{
  "model": "image classifier",
  "norm": "batchnorm",
  "loss": "binary_cross_entropy",
  "lr": 0.0024,
  "momentum": 0.95,
  "gradient_centralization": true,
  "batch_size": 64,
  "lr_schedule": "cosine",
  "final_lr_fraction": 0.05,
  "weight_decay": 0.04,
  "adamw_weight_decay_other_params": 0.01
}
Rows from block 11, named by matrix and row number. Each number is 50 + 10 x the weight over its row's rms, rounded and kept within 0 to 99. All counts start at 0. After the name is the row's rms in percent of the matrix's.
# convs0: expand pointwise conv (model.blocks.11.convs.0.weight, 216x72x1x1), inputs 0-71
convs0.115 106:57 70 48 49 52 45 27 46 53 55 58 45 35 64 48 55 41 60 55 57 42 52 44 55 33 52 48 52 51 44 43 60 40 46 43 50 56 41 62 44 53 61 55 33 33 38 49 63 30 37 56 56 59 64 58 58 57 42 54 54 45 47 47 64 53 41 30 52 53 72 73 66
convs0.116 101:50 48 42 40 60 58 49 38 55 45 39 50 60 47 44 49 26 33 57 52 36 48 64 35 59 59 33 38 57 80 57 51 38 61 50 56 34 61 47 60 50 55 39 51 52 50 48 58 37 56 64 53 66 60 52 50 64 50 53 37 60 48 40 50 45 41 45 61 51 46 74 59
convs0.117 099:55 46 50 45 47 42 63 54 49 58 52 42 59 37 44 39 45 61 31 45 64 52 56 42 60 27 58 57 51 63 48 72 42 52 58 47 39 60 57 38 61 37 61 54 33 51 46 32 64 60 61 64 57 63 56 69 45 51 55 51 59 57 43 47 33 31 65 53 56 43 52 60
convs0.118 097:54 48 32 43 55 56 43 57 40 55 53 54 49 47 29 47 49 57 60 62 49 64 33 55 40 56 44 45 50 45 54 47 44 76 54 57 51 23 46 58 47 33 59 41 41 50 63 58 61 41 54 72 39 41 53 58 59 58 31 53 42 43 53 38 74 40 51 56 44 54 60 55
convs0.119 095:70 42 45 40 49 52 48 56 53 66 48 55 59 46 70 54 53 40 50 31 63 59 45 39 54 69 44 42 41 48 61 48 68 43 53 56 54 46 63 57 30 40 45 56 50 34 40 53 44 30 53 45 77 61 60 52 56 44 42 66 54 61 49 48 57 39 48 44 33 54 50 40
convs0.120 096:46 55 45 43 41 61 57 53 46 20 61 32 64 51 35 44 65 50 52 74 29 41 34 39 57 50 52 45 54 48 48 53 52 62 53 58 38 53 65 55 52 56 40 66 63 64 50 54 59 46 32 65 50 48 61 39 53 56 64 61 46 54 50 52 48 44 54 59 39 56 63 53
convs0.121 098:42 55 34 65 60 52 63 42 55 65 52 54 56 50 53 57 40 49 47 36 54 37 62 59 45 47 39 65 46 46 44 68 47 50 64 61 60 56 53 38 38 42 60 37 42 60 35 60 45 58 46 52 49 60 33 27 41 32 59 49 51 58 35 65 52 33 62 45 49 38 55 61
convs0.122 103:35 48 41 57 66 43 37 64 49 58 45 60 50 28 45 52 44 77 62 52 54 51 70 51 51 54 52 48 54 55 44 40 53 41 33 68 62 65 38 50 59 44 53 44 42 50 36 46 49 48 53 52 68 40 44 36 45 49 66 45 49 57 33 55 51 73 48 43 48 60 53 35
convs0.123 105:47 53 52 46 61 52 23 43 63 46 51 50 54 59 38 57 40 42 31 47 54 48 52 45 55 39 39 58 64 33 55 44 64 51 46 42 41 73 23 41 48 48 36 58 42 49 41 63 57 54 54 59 54 54 50 41 64 54 49 39 63 44 43 37 42 53 67 49 67 48 65 38
convs0.124 095:34 46 61 39 45 47 45 60 53 35 52 53 49 70 41 54 34 45 59 60 50 54 39 54 38 45 67 52 42 66 67 74 36 53 53 49 39 45 51 56 37 45 43 34 50 64 71 55 48 40 66 50 47 41 60 69 43 43 41 31 58 47 55 48 47 38 35 55 50 59 50 51
convs0.125 100:32 56 62 48 62 47 47 48 43 72 42 63 23 47 28 38 51 37 36 60 54 76 55 53 50 49 35 55 43 43 50 51 46 53 48 55 53 51 46 60 62 51 42 37 66 42 32 40 33 40 57 52 44 61 57 48 48 51 37 52 49 47 53 54 53 74 53 47 58 50 42 53
convs0.126 109:46 45 55 72 35 60 52 53 43 48 62 37 55 51 63 38 51 34 61 44 39 28 71 50 47 49 42 35 53 48 38 44 65 64 55 51 44 50 48 56 54 57 40 47 62 46 41 47 59 39 68 55 50 35 43 66 53 40 66 34 44 62 59 40 36 52 67 58 52 48 50 58
convs0.127 101:36 37 45 51 18 43 29 45 50 61 53 61 59 46 72 38 42 46 50 45 31 43 40 41 42 56 52 51 49 61 45 32 57 45 45 41 71 63 45 51 48 58 55 52 63 51 38 61 55 37 53 54 44 56 44 57 46 53 40 59 63 72 48 56 48 46 45 39 52 64 54 57
convs0.128 099:34 42 56 67 47 47 50 25 43 52 52 48 57 40 48 53 61 51 50 57 46 47 42 77 44 57 65 68 55 51 56 57 52 58 34 58 43 38 72 27 57 44 49 49 56 52 32 56 49 44 48 42 68 37 48 57 55 34 49 36 54 45 46 59 55 46 38 58 42 33 47 43
convs0.129 101:37 38 41 39 35 47 36 37 52 65 42 57 45 68 42 40 44 45 57 49 42 50 64 58 48 73 47 34 41 41 46 40 52 44 44 55 53 59 45 58 53 55 46 63 60 43 51 44 45 52 53 44 63 45 40 37 72 64 63 42 46 54 51 64 44 46 79 41 54 54 50 30
convs0.130 098:36 56 56 69 46 37 62 58 58 48 60 21 39 51 34 46 33 54 43 62 37 60 54 44 58 53 37 47 58 44 63 27 54 41 51 59 56 32 41 39 47 39 52 44 41 65 66 43 46 49 57 50 63 40 56 62 46 55 57 47 58 47 62 42 55 47 41 39 44 58 51 38
convs0.131 099:64 58 46 40 28 35 49 41 48 46 60 50 31 54 62 51 51 54 46 52 66 42 55 44 45 49 45 44 48 63 55 32 35 51 45 43 43 67 56 32 53 76 44 56 60 39 51 61 48 50 49 40 57 50 54 50 50 47 27 63 60 53 30 48 43 56 38 30 46 58 39 59
convs0.132 100:49 60 51 32 53 64 41 59 62 47 64 71 56 44 42 58 56 44 40 44 37 57 52 55 43 41 42 39 48 35 36 30 48 50 67 59 63 38 49 47 49 43 37 54 35 58 57 71 41 59 56 45 34 56 68 42 46 42 43 48 58 42 39 48 61 39 46 47 52 43 29 51
convs0.133 099:42 41 56 69 63 52 54 67 44 36 29 45 43 53 47 54 59 51 28 59 43 63 50 49 34 45 39 42 57 46 34 58 42 43 61 64 56 40 44 63 54 49 51 47 62 63 34 48 63 72 48 62 56 62 68 53 60 57 49 47 63 57 44 52 57 52 32 54 49 58 47 57
convs0.134 086:42 46 68 57 66 55 46 55 46 53 44 51 43 58 55 46 46 47 50 44 54 35 43 57 54 74 42 62 61 49 50 39 53 47 28 45 52 41 41 50 43 44 33 52 35 50 46 62 43 69 52 52 44 75 34 38 60 60 48 40 72 57 61 52 47 40 50 36 45 37 42 68
convs0.135 107:60 44 52 55 55 65 45 51 50 55 43 36 59 59 37 38 54 67 62 43 42 71 56 40 51 59 58 64 39 56 56 49 49 52 48 33 36 42 41 36 60 68 51 59 61 55 28 57 52 48 44 54 59 50 44 53 55 59 42 45 46 63 39 56 58 39 74 29 43 60 60 62
convs0.136 095:46 38 57 59 48 36 22 73 43 35 50 67 55 58 43 54 34 53 46 57 59 34 44 33 53 55 46 53 62 51 48 47 48 53 56 40 52 46 36 45 45 58 51 62 63 57 63 48 35 51 64 50 50 59 65 39 39 44 33 48 36 48 54 47 44 35 37 59 56 69 58 54
convs0.137 102:58 53 62 50 47 48 27 49 58 47 52 64 40 43 65 49 38 70 63 45 47 42 50 54 62 51 35 55 59 56 61 57 53 49 56 51 38 59 42 65 47 63 42 61 52 73 70 51 34 49 51 60 41 55 55 60 54 47 55 38 62 58 53 53 58 44 54 38 23 41 50 68
convs0.138 099:32 48 21 54 57 45 57 53 51 26 64 50 43 51 59 49 45 45 50 56 53 42 45 77 55 47 52 48 34 56 46 50 50 53 41 62 43 29 47 35 49 42 61 42 57 50 76 52 57 43 56 58 41 50 63 53 34 56 47 49 50 56 65 49 53 36 39 64 63 48 50 40
convs0.139 099:36 54 43 60 45 47 66 39 54 32 41 56 42 42 42 64 47 48 64 43 60 62 50 30 44 40 55 55 31 40 68 53 48 58 53 45 58 31 49 61 45 41 57 37 48 70 45 59 71 59 44 57 46 68 45 55 52 45 66 38 61 32 39 44 52 53 52 53 50 51 48 40
convs0.140 105:41 47 44 57 54 34 47 52 52 57 46 36 33 52 68 49 21 51 66 42 64 60 61 51 48 48 48 46 51 36 50 52 29 53 55 64 43 54 51 49 53 54 48 44 48 55 44 50 54 47 56 44 46 67 32 33 50 46 35 81 56 50 62 55 39 33 48 52 47 61 61 60
convs0.141 103:53 53 42 54 69 52 49 60 43 50 50 41 45 31 54 57 51 38 42 62 39 43 70 53 50 49 63 47 47 34 39 36 43 53 57 67 34 57 34 61 60 40 64 62 61 53 45 52 36 42 55 42 37 62 64 55 35 48 69 64 52 51 36 60 43 54 54 38 43 57 49 33
convs0.142 103:54 51 48 36 63 55 47 41 65 53 51 41 57 46 34 50 36 50 32 48 54 53 59 54 56 53 55 46 53 61 58 81 57 63 43 47 44 59 36 46 42 54 52 42 51 55 51 47 58 46 50 62 60 64 75 54 38 64 50 60 45 35 36 33 45 66 40 56 54 28 39 46
convs0.143 091:45 41 62 41 55 60 29 50 38 32 49 43 40 48 41 56 55 62 71 53 43 34 44 43 36 35 50 60 66 73 38 60 55 49 49 49 48 63 47 60 49 66 49 44 56 56 61 49 59 57 54 43 59 39 61 53 65 52 42 47 50 78 34 46 59 54 56 44 54 48 40 40
convs0.144 103:39 49 60 42 36 74 46 31 55 49 49 51 52 48 64 39 58 43 47 40 43 47 68 46 39 45 50 44 49 70 42 48 38 48 52 58 49 57 75 44 63 46 62 59 24 51 44 66 34 56 57 48 54 40 44 51 64 68 61 41 56 40 49 39 42 51 56 50 57 65 50 53
convs0.145 100:48 69 49 31 51 46 58 51 50 33 40 59 63 47 61 53 39 64 60 54 46 53 41 46 62 60 54 42 39 55 73 48 67 54 53 53 40 51 50 65 56 42 51 48 40 30 26 54 65 47 43 46 51 63 42 44 61 59 58 70 53 30 45 46 46 54 43 33 59 54 50 48
convs0.146 101:53 52 48 64 53 50 39 37 56 48 50 40 56 62 52 60 50 45 62 71 67 59 34 51 40 55 58 55 43 46 37 53 57 61 52 51 55 59 56 43 31 50 43 39 37 56 41 44 48 60 38 65 66 41 68 52 48 36 47 73 56 37 50 41 63 59 53 49 63 53 72 66
convs0.147 094:68 44 49 59 54 48 53 49 38 58 40 53 41 58 57 38 44 68 53 44 63 51 62 43 59 46 41 25 42 44 49 44 55 48 51 43 56 56 51 37 20 33 48 61 42 51 42 43 58 53 40 47 61 61 63 56 38 34 69 48 57 51 40 50 66 58 52 55 46 75 47 54
convs0.148 094:55 61 53 41 59 63 42 39 55 51 59 46 43 61 47 58 43 58 46 63 54 50 50 44 41 31 42 64 34 30 49 31 41 53 39 43 60 58 41 49 63 39 54 45 41 42 78 25 46 45 49 66 57 56 52 45 60 62 44 32 48 61 47 51 38 47 56 37 54 42 39 42
convs0.149 107:52 49 57 56 51 49 35 47 58 61 44 53 46 59 50 40 59 66 49 39 49 54 54 39 70 51 40 47 43 53 54 55 54 28 52 35 31 43 47 59 56 61 44 54 49 38 47 65 55 59 49 45 44 66 61 37 68 47 48 61 32 48 39 47 49 50 67 38 61 82 52 36
convs0.150 106:50 47 51 56 49 55 60 46 52 68 42 59 42 48 59 66 51 49 56 48 68 72 53 63 51 38 28 47 40 66 40 48 51 48 48 55 31 54 64 43 44 58 56 39 62 61 67 53 44 39 63 34 51 63 50 45 49 68 39 39 54 56 56 60 73 56 42 47 46 66 42 51
convs0.151 103:39 41 55 32 64 58 35 54 45 64 63 46 42 58 45 54 50 67 58 48 45 39 33 42 58 47 33 42 61 48 66 47 36 51 48 36 61 54 54 54 56 48 40 46 48 32 51 48 49 42 47 46 32 65 61 61 40 36 50 63 68 52 37 55 76 42 45 48 47 52 55 63
convs0.152 092:53 50 54 50 60 54 26 51 38 45 63 42 51 58 46 50 65 63 32 51 47 66 63 69 47 57 54 40 52 48 62 49 35 40 52 41 41 46 63 47 51 45 68 40 55 45 62 39 57 73 46 68 56 42 46 56 27 61 53 62 52 53 55 44 39 45 59 43 68 58 54 44
convs0.153 092:34 50 47 53 45 48 44 61 41 55 44 62 45 59 53 49 53 39 61 70 58 49 56 59 35 67 47 31 59 64 47 56 42 50 69 52 44 54 63 56 32 68 35 47 49 50 50 62 43 56 56 35 34 41 36 38 40 48 49 63 62 38 41 56 71 68 43 49 47 39 47 44
convs0.154 107:52 53 41 37 63 68 54 55 62 48 49 52 39 33 50 56 56 52 30 54 31 47 64 58 46 46 53 64 44 56 54 65 55 37 55 49 52 28 54 53 41 64 65 48 45 64 56 50 57 56 47 75 27 38 66 45 43 54 44 35 47 46 52 55 68 37 45 58 51 53 42 53
convs0.155 096:56 38 63 42 42 48 51 46 55 33 44 64 46 41 48 46 57 62 68 50 59 66 68 68 39 43 62 51 43 40 50 60 53 48 57 48 49 54 40 50 66 44 57 41 30 29 51 67 67 56 45 59 43 52 41 52 44 44 64 61 57 43 65 52 38 45 50 36 67 41 36 43
convs0.156 102:63 26 47 69 53 37 31 40 35 42 61 60 46 56 44 56 50 47 69 46 48 50 56 51 48 48 51 56 59 59 43 67 41 66 55 66 48 32 55 51 54 41 46 78 64 52 39 65 48 41 50 47 50 53 50 54 56 65 47 45 45 43 48 43 26 51 34 47 55 47 51 53
convs0.157 100:18 47 47 48 54 39 47 68 45 42 53 46 56 52 39 50 32 44 41 48 52 49 48 50 52 56 66 41 59 43 53 69 30 31 71 31 46 40 48 61 52 43 62 48 45 52 49 68 65 46 49 44 44 44 50 40 71 47 45 63 48 57 44 50 59 68 49 42 47 52 54 51
convs0.158 092:38 56 58 51 58 51 42 59 43 50 29 36 30 35 32 57 56 61 50 52 44 37 61 72 63 49 48 37 52 36 68 45 39 58 50 38 57 53 60 39 38 41 48 50 49 44 39 63 54 33 53 61 56 51 39 39 69 47 52 57 29 57 47 52 59 45 46 49 56 53 61 39
convs0.159 092:62 50 59 76 60 40 58 52 54 53 51 63 50 25 42 60 71 46 60 37 50 42 57 66 41 43 46 57 38 44 43 40 74 49 54 59 35 61 46 53 38 57 56 43 47 51 39 47 40 36 45 37 59 66 64 41 57 51 60 61 56 35 44 54 53 36 48 57 51 52 42 55
convs0.160 093:69 58 54 49 56 55 50 55 31 48 40 53 62 55 51 46 35 57 42 51 50 53 45 41 53 47 54 39 41 59 80 44 42 54 56 38 48 44 43 47 48 46 37 62 31 52 67 66 68 38 63 37 48 43 57 53 54 46 61 64 47 57 46 31 43 45 56 44 61 43 78 51
convs0.161 098:65 52 56 58 33 53 59 43 55 43 46 54 41 45 53 42 36 51 48 65 52 56 33 64 49 48 54 60 37 55 50 46 60 57 58 38 39 63 53 20 49 49 54 31 75 56 50 40 48 58 63 50 55 60 36 63 59 55 33 64 45 38 44 47 64 64 46 52 59 61 46 51
convs0.162 101:47 58 35 64 67 37 45 45 50 45 60 72 45 42 47 54 68 49 42 70 42 51 54 63 53 68 75 50 39 42 48 50 57 44 52 52 56 54 41 49 50 43 47 40 40 42 66 74 51 35 56 49 42 61 53 39 57 46 33 51 53 42 48 53 67 46 59 69 62 54 46 45
convs0.163 108:59 52 53 54 71 25 65 55 53 41 46 51 66 55 50 52 52 54 57 46 55 60 55 56 54 51 37 49 38 57 56 47 59 54 54 54 32 46 57 49 78 47 42 39 50 37 42 64 56 47 54 57 39 55 47 72 44 47 56 49 46 41 27 44 44 60 38 28 68 52 38 56
convs0.164 105:54 57 46 46 54 51 59 62 72 50 45 52 49 55 48 48 62 60 40 29 61 42 47 43 51 44 24 55 45 44 39 55 27 58 60 39 46 55 38 65 44 54 65 50 42 58 38 55 31 40 50 52 25 46 34 50 35 54 49 55 62 53 50 39 58 49 53 52 55 73 59 51
convs0.165 105:44 54 49 29 48 50 53 40 43 50 41 63 43 55 66 41 58 36 55 51 46 43 57 59 40 69 60 47 56 51 41 21 58 56 39 44 47 59 39 38 49 40 53 70 65 54 68 54 40 58 38 64 35 60 45 50 61 40 66 46 63 50 47 45 36 50 55 49 52 36 39 43
convs0.166 103:60 64 44 50 62 32 40 50 66 39 56 56 40 42 59 55 30 61 60 52 47 68 43 54 39 48 49 54 48 47 44 53 36 43 55 58 56 66 45 46 51 37 59 46 38 48 51 53 41 56 78 58 61 63 32 49 53 36 66 63 43 45 33 48 68 54 54 53 53 33 43 49
convs0.167 107:55 36 41 46 36 36 62 34 53 47 54 32 46 58 57 38 48 62 44 66 52 48 57 44 51 53 57 49 58 49 51 69 47 39 46 54 63 47 77 32 45 44 43 47 59 60 51 41 56 59 43 48 71 67 62 42 43 49 40 66 56 59 36 36 64 51 55 55 58 35 60 54
convs0.168 105:63 49 42 46 41 67 48 71 44 36 61 51 29 57 46 58 44 56 59 43 58 67 61 57 58 55 48 69 53 41 42 39 58 43 44 50 37 67 61 45 41 49 55 55 42 58 44 52 63 45 61 57 25 37 40 56 47 42 60 40 51 54 43 52 60 45 47 42 45 35 72 41
convs0.169 102:41 61 53 34 48 54 44 53 41 68 46 50 61 53 49 52 40 41 45 41 52 42 44 39 62 41 47 32 38 49 66 64 40 55 50 39 59 60 42 58 49 57 50 60 42 72 78 65 64 53 57 50 54 50 41 47 51 42 44 64 64 39 44 62 62 47 49 35 71 50 58 37
convs0.170 101:56 40 47 59 51 51 44 48 71 42 53 53 60 44 53 41 33 45 57 48 46 43 43 22 32 41 64 59 53 62 41 44 49 59 49 44 63 58 70 58 51 49 68 43 45 59 53 46 56 48 44 60 17 53 48 50 54 38 35 36 46 60 43 41 58 47 51 52 30 51 58 51
convs0.171 090:29 45 49 50 39 47 65 50 56 64 42 52 71 46 32 48 53 49 35 40 58 54 55 52 43 35 56 39 43 55 58 59 60 48 37 31 51 22 56 46 33 57 55 50 62 30 53 53 56 65 33 34 52 60 56 36 52 59 42 59 52 45 58 40 47 48 51 58 56 57 56 56
convs0.172 091:57 51 43 45 38 40 53 35 58 51 45 46 62 53 60 25 51 51 55 44 56 44 34 34 62 41 50 57 23 59 52 50 57 40 72 47 42 59 67 38 52 62 62 41 60 50 54 39 55 45 34 50 45 34 47 56 36 38 47 52 46 61 63 37 43 58 57 48 64 41 48 40
convs0.173 106:45 58 47 50 64 60 49 39 51 49 54 46 41 43 40 36 46 49 40 46 44 77 57 65 56 46 45 57 64 54 65 50 39 63 63 32 52 53 56 65 48 35 63 34 41 49 59 47 60 60 53 39 39 35 65 49 40 42 69 36 45 62 40 40 49 59 47 35 54 53 60 39
convs0.174 095:59 31 36 56 53 50 49 45 51 52 52 43 50 53 50 46 43 44 46 51 53 41 60 57 56 31 56 69 39 49 44 35 44 43 38 48 45 65 46 25 64 52 30 46 55 32 49 32 63 55 61 60 34 48 47 41 45 66 34 53 57 57 48 61 31 64 45 44 62 37 46 45
convs0.175 102:66 58 51 31 45 55 48 39 56 46 60 45 63 53 37 54 40 47 49 66 53 40 60 61 55 25 38 55 53 54 49 43 45 69 52 40 34 49 48 46 66 43 54 52 43 30 59 39 66 49 59 50 52 53 65 53 34 49 54 78 56 58 32 55 35 53 54 54 44 42 58 54
convs0.176 097:49 42 37 55 47 45 59 65 43 58 43 67 42 54 51 34 52 55 50 46 64 28 76 55 41 48 54 47 63 58 39 47 52 54 48 27 67 54 46 48 46 50 65 50 50 70 52 40 26 44 54 40 55 47 51 35 40 39 57 40 39 46 57 51 66 50 37 63 49 45 40 56
convs0.177 100:38 59 62 47 48 55 51 50 67 51 32 51 62 41 51 53 43 65 42 62 46 56 59 48 51 38 44 44 57 51 27 42 57 27 61 50 41 29 58 47 61 35 43 64 39 46 61 65 44 60 48 52 43 56 58 41 57 56 46 49 34 51 44 47 49 58 83 57 49 43 44 42
convs0.178 092:47 52 47 49 39 48 45 36 61 33 59 50 23 46 57 64 43 53 43 37 41 68 56 49 57 62 45 78 57 49 47 53 39 50 30 48 49 51 32 68 52 48 38 42 59 63 59 46 64 45 56 63 51 67 54 40 46 51 39 44 51 51 59 52 44 69 46 37 60 51 47 45
convs0.179 106:49 44 26 43 60 55 56 59 37 41 51 43 57 63 65 50 56 43 40 67 48 42 47 31 40 61 53 55 54 62 65 57 49 66 63 29 49 53 52 59 45 41 51 45 50 50 39 62 57 57 48 70 55 42 56 37 53 45 30 59 60 66 60 42 49 60 49 64 38 58 42 60
convs0.180 095:46 59 52 37 43 54 57 51 39 51 37 43 56 56 49 62 40 52 59 55 31 54 68 65 38 34 55 55 44 50 45 52 46 44 65 67 52 59 57 35 56 52 38 56 48 41 47 61 48 44 64 72 46 32 62 41 27 34 57 63 59 63 51 49 55 39 50 46 53 62 55 68
convs0.181 104:54 46 41 52 51 67 57 47 62 45 59 63 57 42 49 56 47 46 66 31 42 37 47 39 42 40 54 44 32 59 43 49 69 49 48 50 30 48 54 50 73 59 65 70 49 44 51 46 63 56 62 46 35 60 60 36 36 54 43 40 54 40 49 54 63 39 43 30 58 51 41 44
convs0.182 110:67 33 50 43 65 59 55 54 46 40 61 51 36 67 53 64 46 59 74 49 43 48 54 72 32 48 61 40 55 29 54 54 41 37 45 46 61 38 49 65 49 55 40 45 59 60 37 51 38 52 40 51 58 47 34 51 46 62 54 49 39 41 55 45 48 44 67 54 46 55 35 41
convs0.183 100:56 50 50 48 49 56 58 42 38 56 40 37 48 54 57 43 21 57 82 59 53 59 56 49 46 61 52 37 45 35 57 61 59 44 41 65 45 55 64 44 64 37 59 56 58 48 42 43 41 38 38 49 58 52 55 62 49 59 46 44 54 37 45 62 46 68 54 48 36 56 68 64
convs0.184 104:51 43 54 55 72 48 62 39 41 45 52 53 70 49 52 52 38 63 47 42 64 64 48 44 64 53 41 44 54 32 51 47 33 47 28 54 66 40 53 24 47 63 48 58 44 58 41 44 43 60 52 60 63 54 46 47 30 47 50 47 55 48 55 45 48 60 70 72 45 52 50 47
convs0.185 088:40 43 47 59 60 51 51 39 54 50 35 50 29 56 49 59 63 40 51 49 38 53 47 47 54 37 63 40 51 49 52 62 43 50 46 38 62 34 53 52 43 49 47 51 52 76 55 42 47 65 40 38 68 64 41 44 54 51 52 49 58 27 58 40 75 60 55 42 57 55 63 30
convs0.186 107:53 61 48 47 54 48 58 34 60 48 51 57 44 37 49 55 57 55 72 53 43 61 55 40 61 51 49 52 51 70 44 63 49 25 45 47 59 55 67 44 49 37 56 36 71 36 59 44 47 42 54 59 52 47 47 53 48 29 38 52 52 37 59 35 58 57 46 38 56 33 51 74
convs0.187 103:52 54 38 47 67 59 49 52 61 52 39 52 58 47 45 59 28 60 61 45 51 40 65 55 78 48 44 48 67 65 47 40 55 37 45 55 44 48 44 62 43 33 74 34 40 52 52 56 36 47 50 60 41 59 48 48 40 48 60 37 56 59 64 49 59 34 53 54 48 50 34 61
convs0.188 103:66 67 68 35 64 55 50 51 36 53 56 65 46 47 35 62 64 66 42 51 57 41 50 41 51 57 64 46 52 42 54 51 47 48 48 50 34 42 51 48 34 40 42 54 41 67 40 62 70 43 41 48 31 49 50 57 63 57 41 51 42 49 32 40 67 45 50 42 57 49 69 47
convs0.189 096:48 44 43 58 51 51 39 45 58 61 50 56 54 58 40 58 51 62 50 51 55 73 56 47 57 55 47 43 43 25 47 33 45 51 54 33 53 42 53 49 39 57 58 42 46 35 51 31 52 59 69 64 30 69 50 41 47 51 50 43 58 66 49 43 47 47 44 30 49 67 44 74
convs0.190 103:55 51 42 40 39 46 48 46 43 35 48 28 59 47 56 60 49 31 48 50 60 58 59 72 50 48 42 49 34 56 66 42 62 66 63 42 47 32 44 63 55 65 58 39 51 57 32 43 64 56 53 34 55 45 58 41 64 56 48 60 58 45 61 30 45 55 57 52 46 51 38 61
convs0.191 108:35 51 46 45 55 60 47 34 42 50 63 53 45 30 31 55 55 62 34 72 44 30 44 49 38 55 52 47 48 32 52 51 55 37 62 51 46 40 49 53 56 38 50 44 61 49 59 56 40 54 47 43 50 47 52 55 49 74 53 56 77 41 54 52 57 66 63 52 55 46 70 56
convs0.192 105:61 47 60 54 32 47 56 48 46 44 50 33 61 48 58 54 52 38 46 52 54 55 67 57 21 41 53 59 62 42 56 52 47 69 50 42 37 47 34 37 47 57 54 34 52 23 42 42 54 64 47 52 54 51 48 54 45 55 57 58 49 31 49 40 56 59 76 49 38 54 43 54
convs0.193 084:50 59 60 52 67 54 66 72 49 60 43 55 45 54 50 42 33 42 50 67 38 36 65 59 43 57 55 60 59 32 40 39 64 48 40 48 63 47 43 37 54 65 51 59 48 51 71 59 35 50 60 51 59 63 35 51 55 60 61 37 57 52 50 53 39 52 61 39 44 59 42 37
convs0.194 103:42 39 63 50 62 52 54 43 29 55 36 55 53 58 31 57 49 49 49 52 48 41 66 37 51 74 65 58 58 50 34 45 45 36 39 46 51 25 29 55 42 53 50 38 56 49 48 42 59 41 42 46 56 62 68 56 59 60 59 61 61 43 51 61 52 60 39 48 45 44 46 64
convs0.195 099:42 43 51 32 51 55 56 43 68 73 39 75 48 64 37 40 51 36 47 53 54 41 50 52 51 57 62 52 37 65 28 49 39 42 55 39 41 59 52 42 51 41 47 45 56 50 58 61 48 56 32 66 39 55 41 48 45 48 51 46 48 48 59 60 38 28 70 55 48 40 56 56
convs0.196 100:49 45 50 71 45 49 54 68 44 50 53 32 43 47 59 58 58 48 46 65 41 61 46 44 42 51 54 54 52 45 41 47 51 37 44 47 50 47 54 56 25 43 42 69 67 50 46 67 58 51 39 56 44 43 54 43 47 59 22 45 35 52 64 62 50 52 41 49 43 46 57 80
convs0.197 104:55 53 48 44 64 49 58 54 60 58 38 42 45 53 39 49 48 43 68 41 49 57 35 64 48 72 55 50 29 53 46 49 59 59 46 38 54 46 42 31 40 33 47 45 53 51 27 40 36 56 59 66 51 55 46 51 63 54 57 58 56 66 53 53 54 45 61 66 25 45 66 56
convs0.198 101:47 46 51 57 69 43 53 48 39 50 50 53 51 65 36 43 45 46 64 60 54 31 57 70 44 24 46 55 41 42 41 44 37 38 51 41 62 54 53 36 51 59 59 59 67 45 41 33 47 54 44 57 32 54 51 60 46 45 54 37 48 69 51 53 47 57 63 57 48 27 41 34
convs0.199 098:54 45 59 39 57 67 43 50 61 54 48 37 36 52 57 48 66 59 48 50 52 42 67 37 25 59 50 58 35 56 57 38 44 64 41 50 41 44 20 54 58 44 60 46 62 55 46 51 34 41 32 50 55 48 63 59 58 58 51 45 61 71 58 54 49 35 50 59 52 62 48 54
convs0.200 103:30 33 66 49 55 24 38 56 68 42 36 62 40 52 54 41 55 62 46 39 51 64 39 53 49 58 47 53 52 68 67 60 51 50 54 39 57 55 41 49 42 48 50 68 57 50 55 43 52 62 33 59 59 47 67 41 56 24 41 52 53 53 53 50 52 34 47 52 51 45 63 55
convs0.201 102:29 50 60 50 56 52 57 55 48 55 41 37 66 50 46 32 64 52 61 54 46 59 51 63 40 51 48 39 48 58 48 63 43 66 68 57 52 60 50 62 33 35 59 39 41 59 39 36 53 48 49 53 53 53 74 54 34 37 40 40 50 52 34 59 46 42 29 43 46 52 42 65
convs0.202 101:64 59 72 59 58 50 61 73 58 47 37 33 45 41 55 34 48 56 50 41 40 34 59 42 39 60 48 51 43 42 40 47 41 66 49 56 56 78 45 63 50 49 52 40 64 41 39 44 51 36 42 48 50 46 51 49 48 58 52 52 53 55 52 49 56 31 30 54 62 44 58 33
convs0.203 108:52 52 63 63 51 58 45 43 40 45 61 45 62 45 56 49 59 49 49 42 36 60 37 43 60 58 58 44 41 54 41 46 28 55 54 59 61 49 56 49 37 52 67 45 37 36 44 61 65 44 62 66 52 63 66 42 52 43 81 64 59 40 30 54 52 59 45 57 56 44 34 50
convs0.204 102:68 62 41 40 48 43 69 40 70 52 49 48 50 55 48 59 60 59 45 57 44 51 71 53 55 36 37 74 38 53 53 42 44 57 56 59 43 58 40 52 56 45 45 42 35 31 53 38 57 37 53 46 45 52 69 57 76 67 44 45 42 50 47 46 55 57 58 35 49 58 52 41
convs0.205 103:45 55 58 63 65 38 55 53 50 27 44 56 54 56 45 28 62 51 36 54 50 44 47 61 47 59 35 46 43 41 47 45 41 60 63 73 48 67 39 47 50 44 51 39 60 51 53 31 37 44 55 51 27 58 39 60 47 49 51 45 33 50 33 56 39 43 62 52 63 41 44 63
convs0.206 090:49 62 40 46 58 51 51 63 55 62 55 50 46 48 52 68 26 21 49 54 61 37 55 53 52 56 34 54 36 50 35 46 39 36 63 50 40 63 51 68 41 35 47 45 58 59 44 48 50 39 48 61 37 44 53 47 48 71 46 50 46 47 43 46 53 52 50 43 54 71 54 29
convs0.207 107:37 52 52 50 48 42 46 44 49 65 42 49 60 71 54 40 42 69 41 47 46 38 60 55 51 64 47 34 56 46 43 38 47 50 28 42 57 42 44 44 28 65 55 60 50 50 65 43 41 54 68 55 69 46 49 44 49 59 48 53 54 71 52 52 64 51 48 30 48 61 33 63
convs0.208 108:58 62 47 53 53 36 55 27 42 54 50 45 51 56 50 31 61 34 62 51 69 50 59 55 51 59 69 60 39 55 35 42 28 56 38 37 46 44 69 48 44 43 60 37 60 42 47 66 44 57 48 63 41 45 34 46 41 51 38 48 54 58 54 53 42 48 50 47 62 37 52 31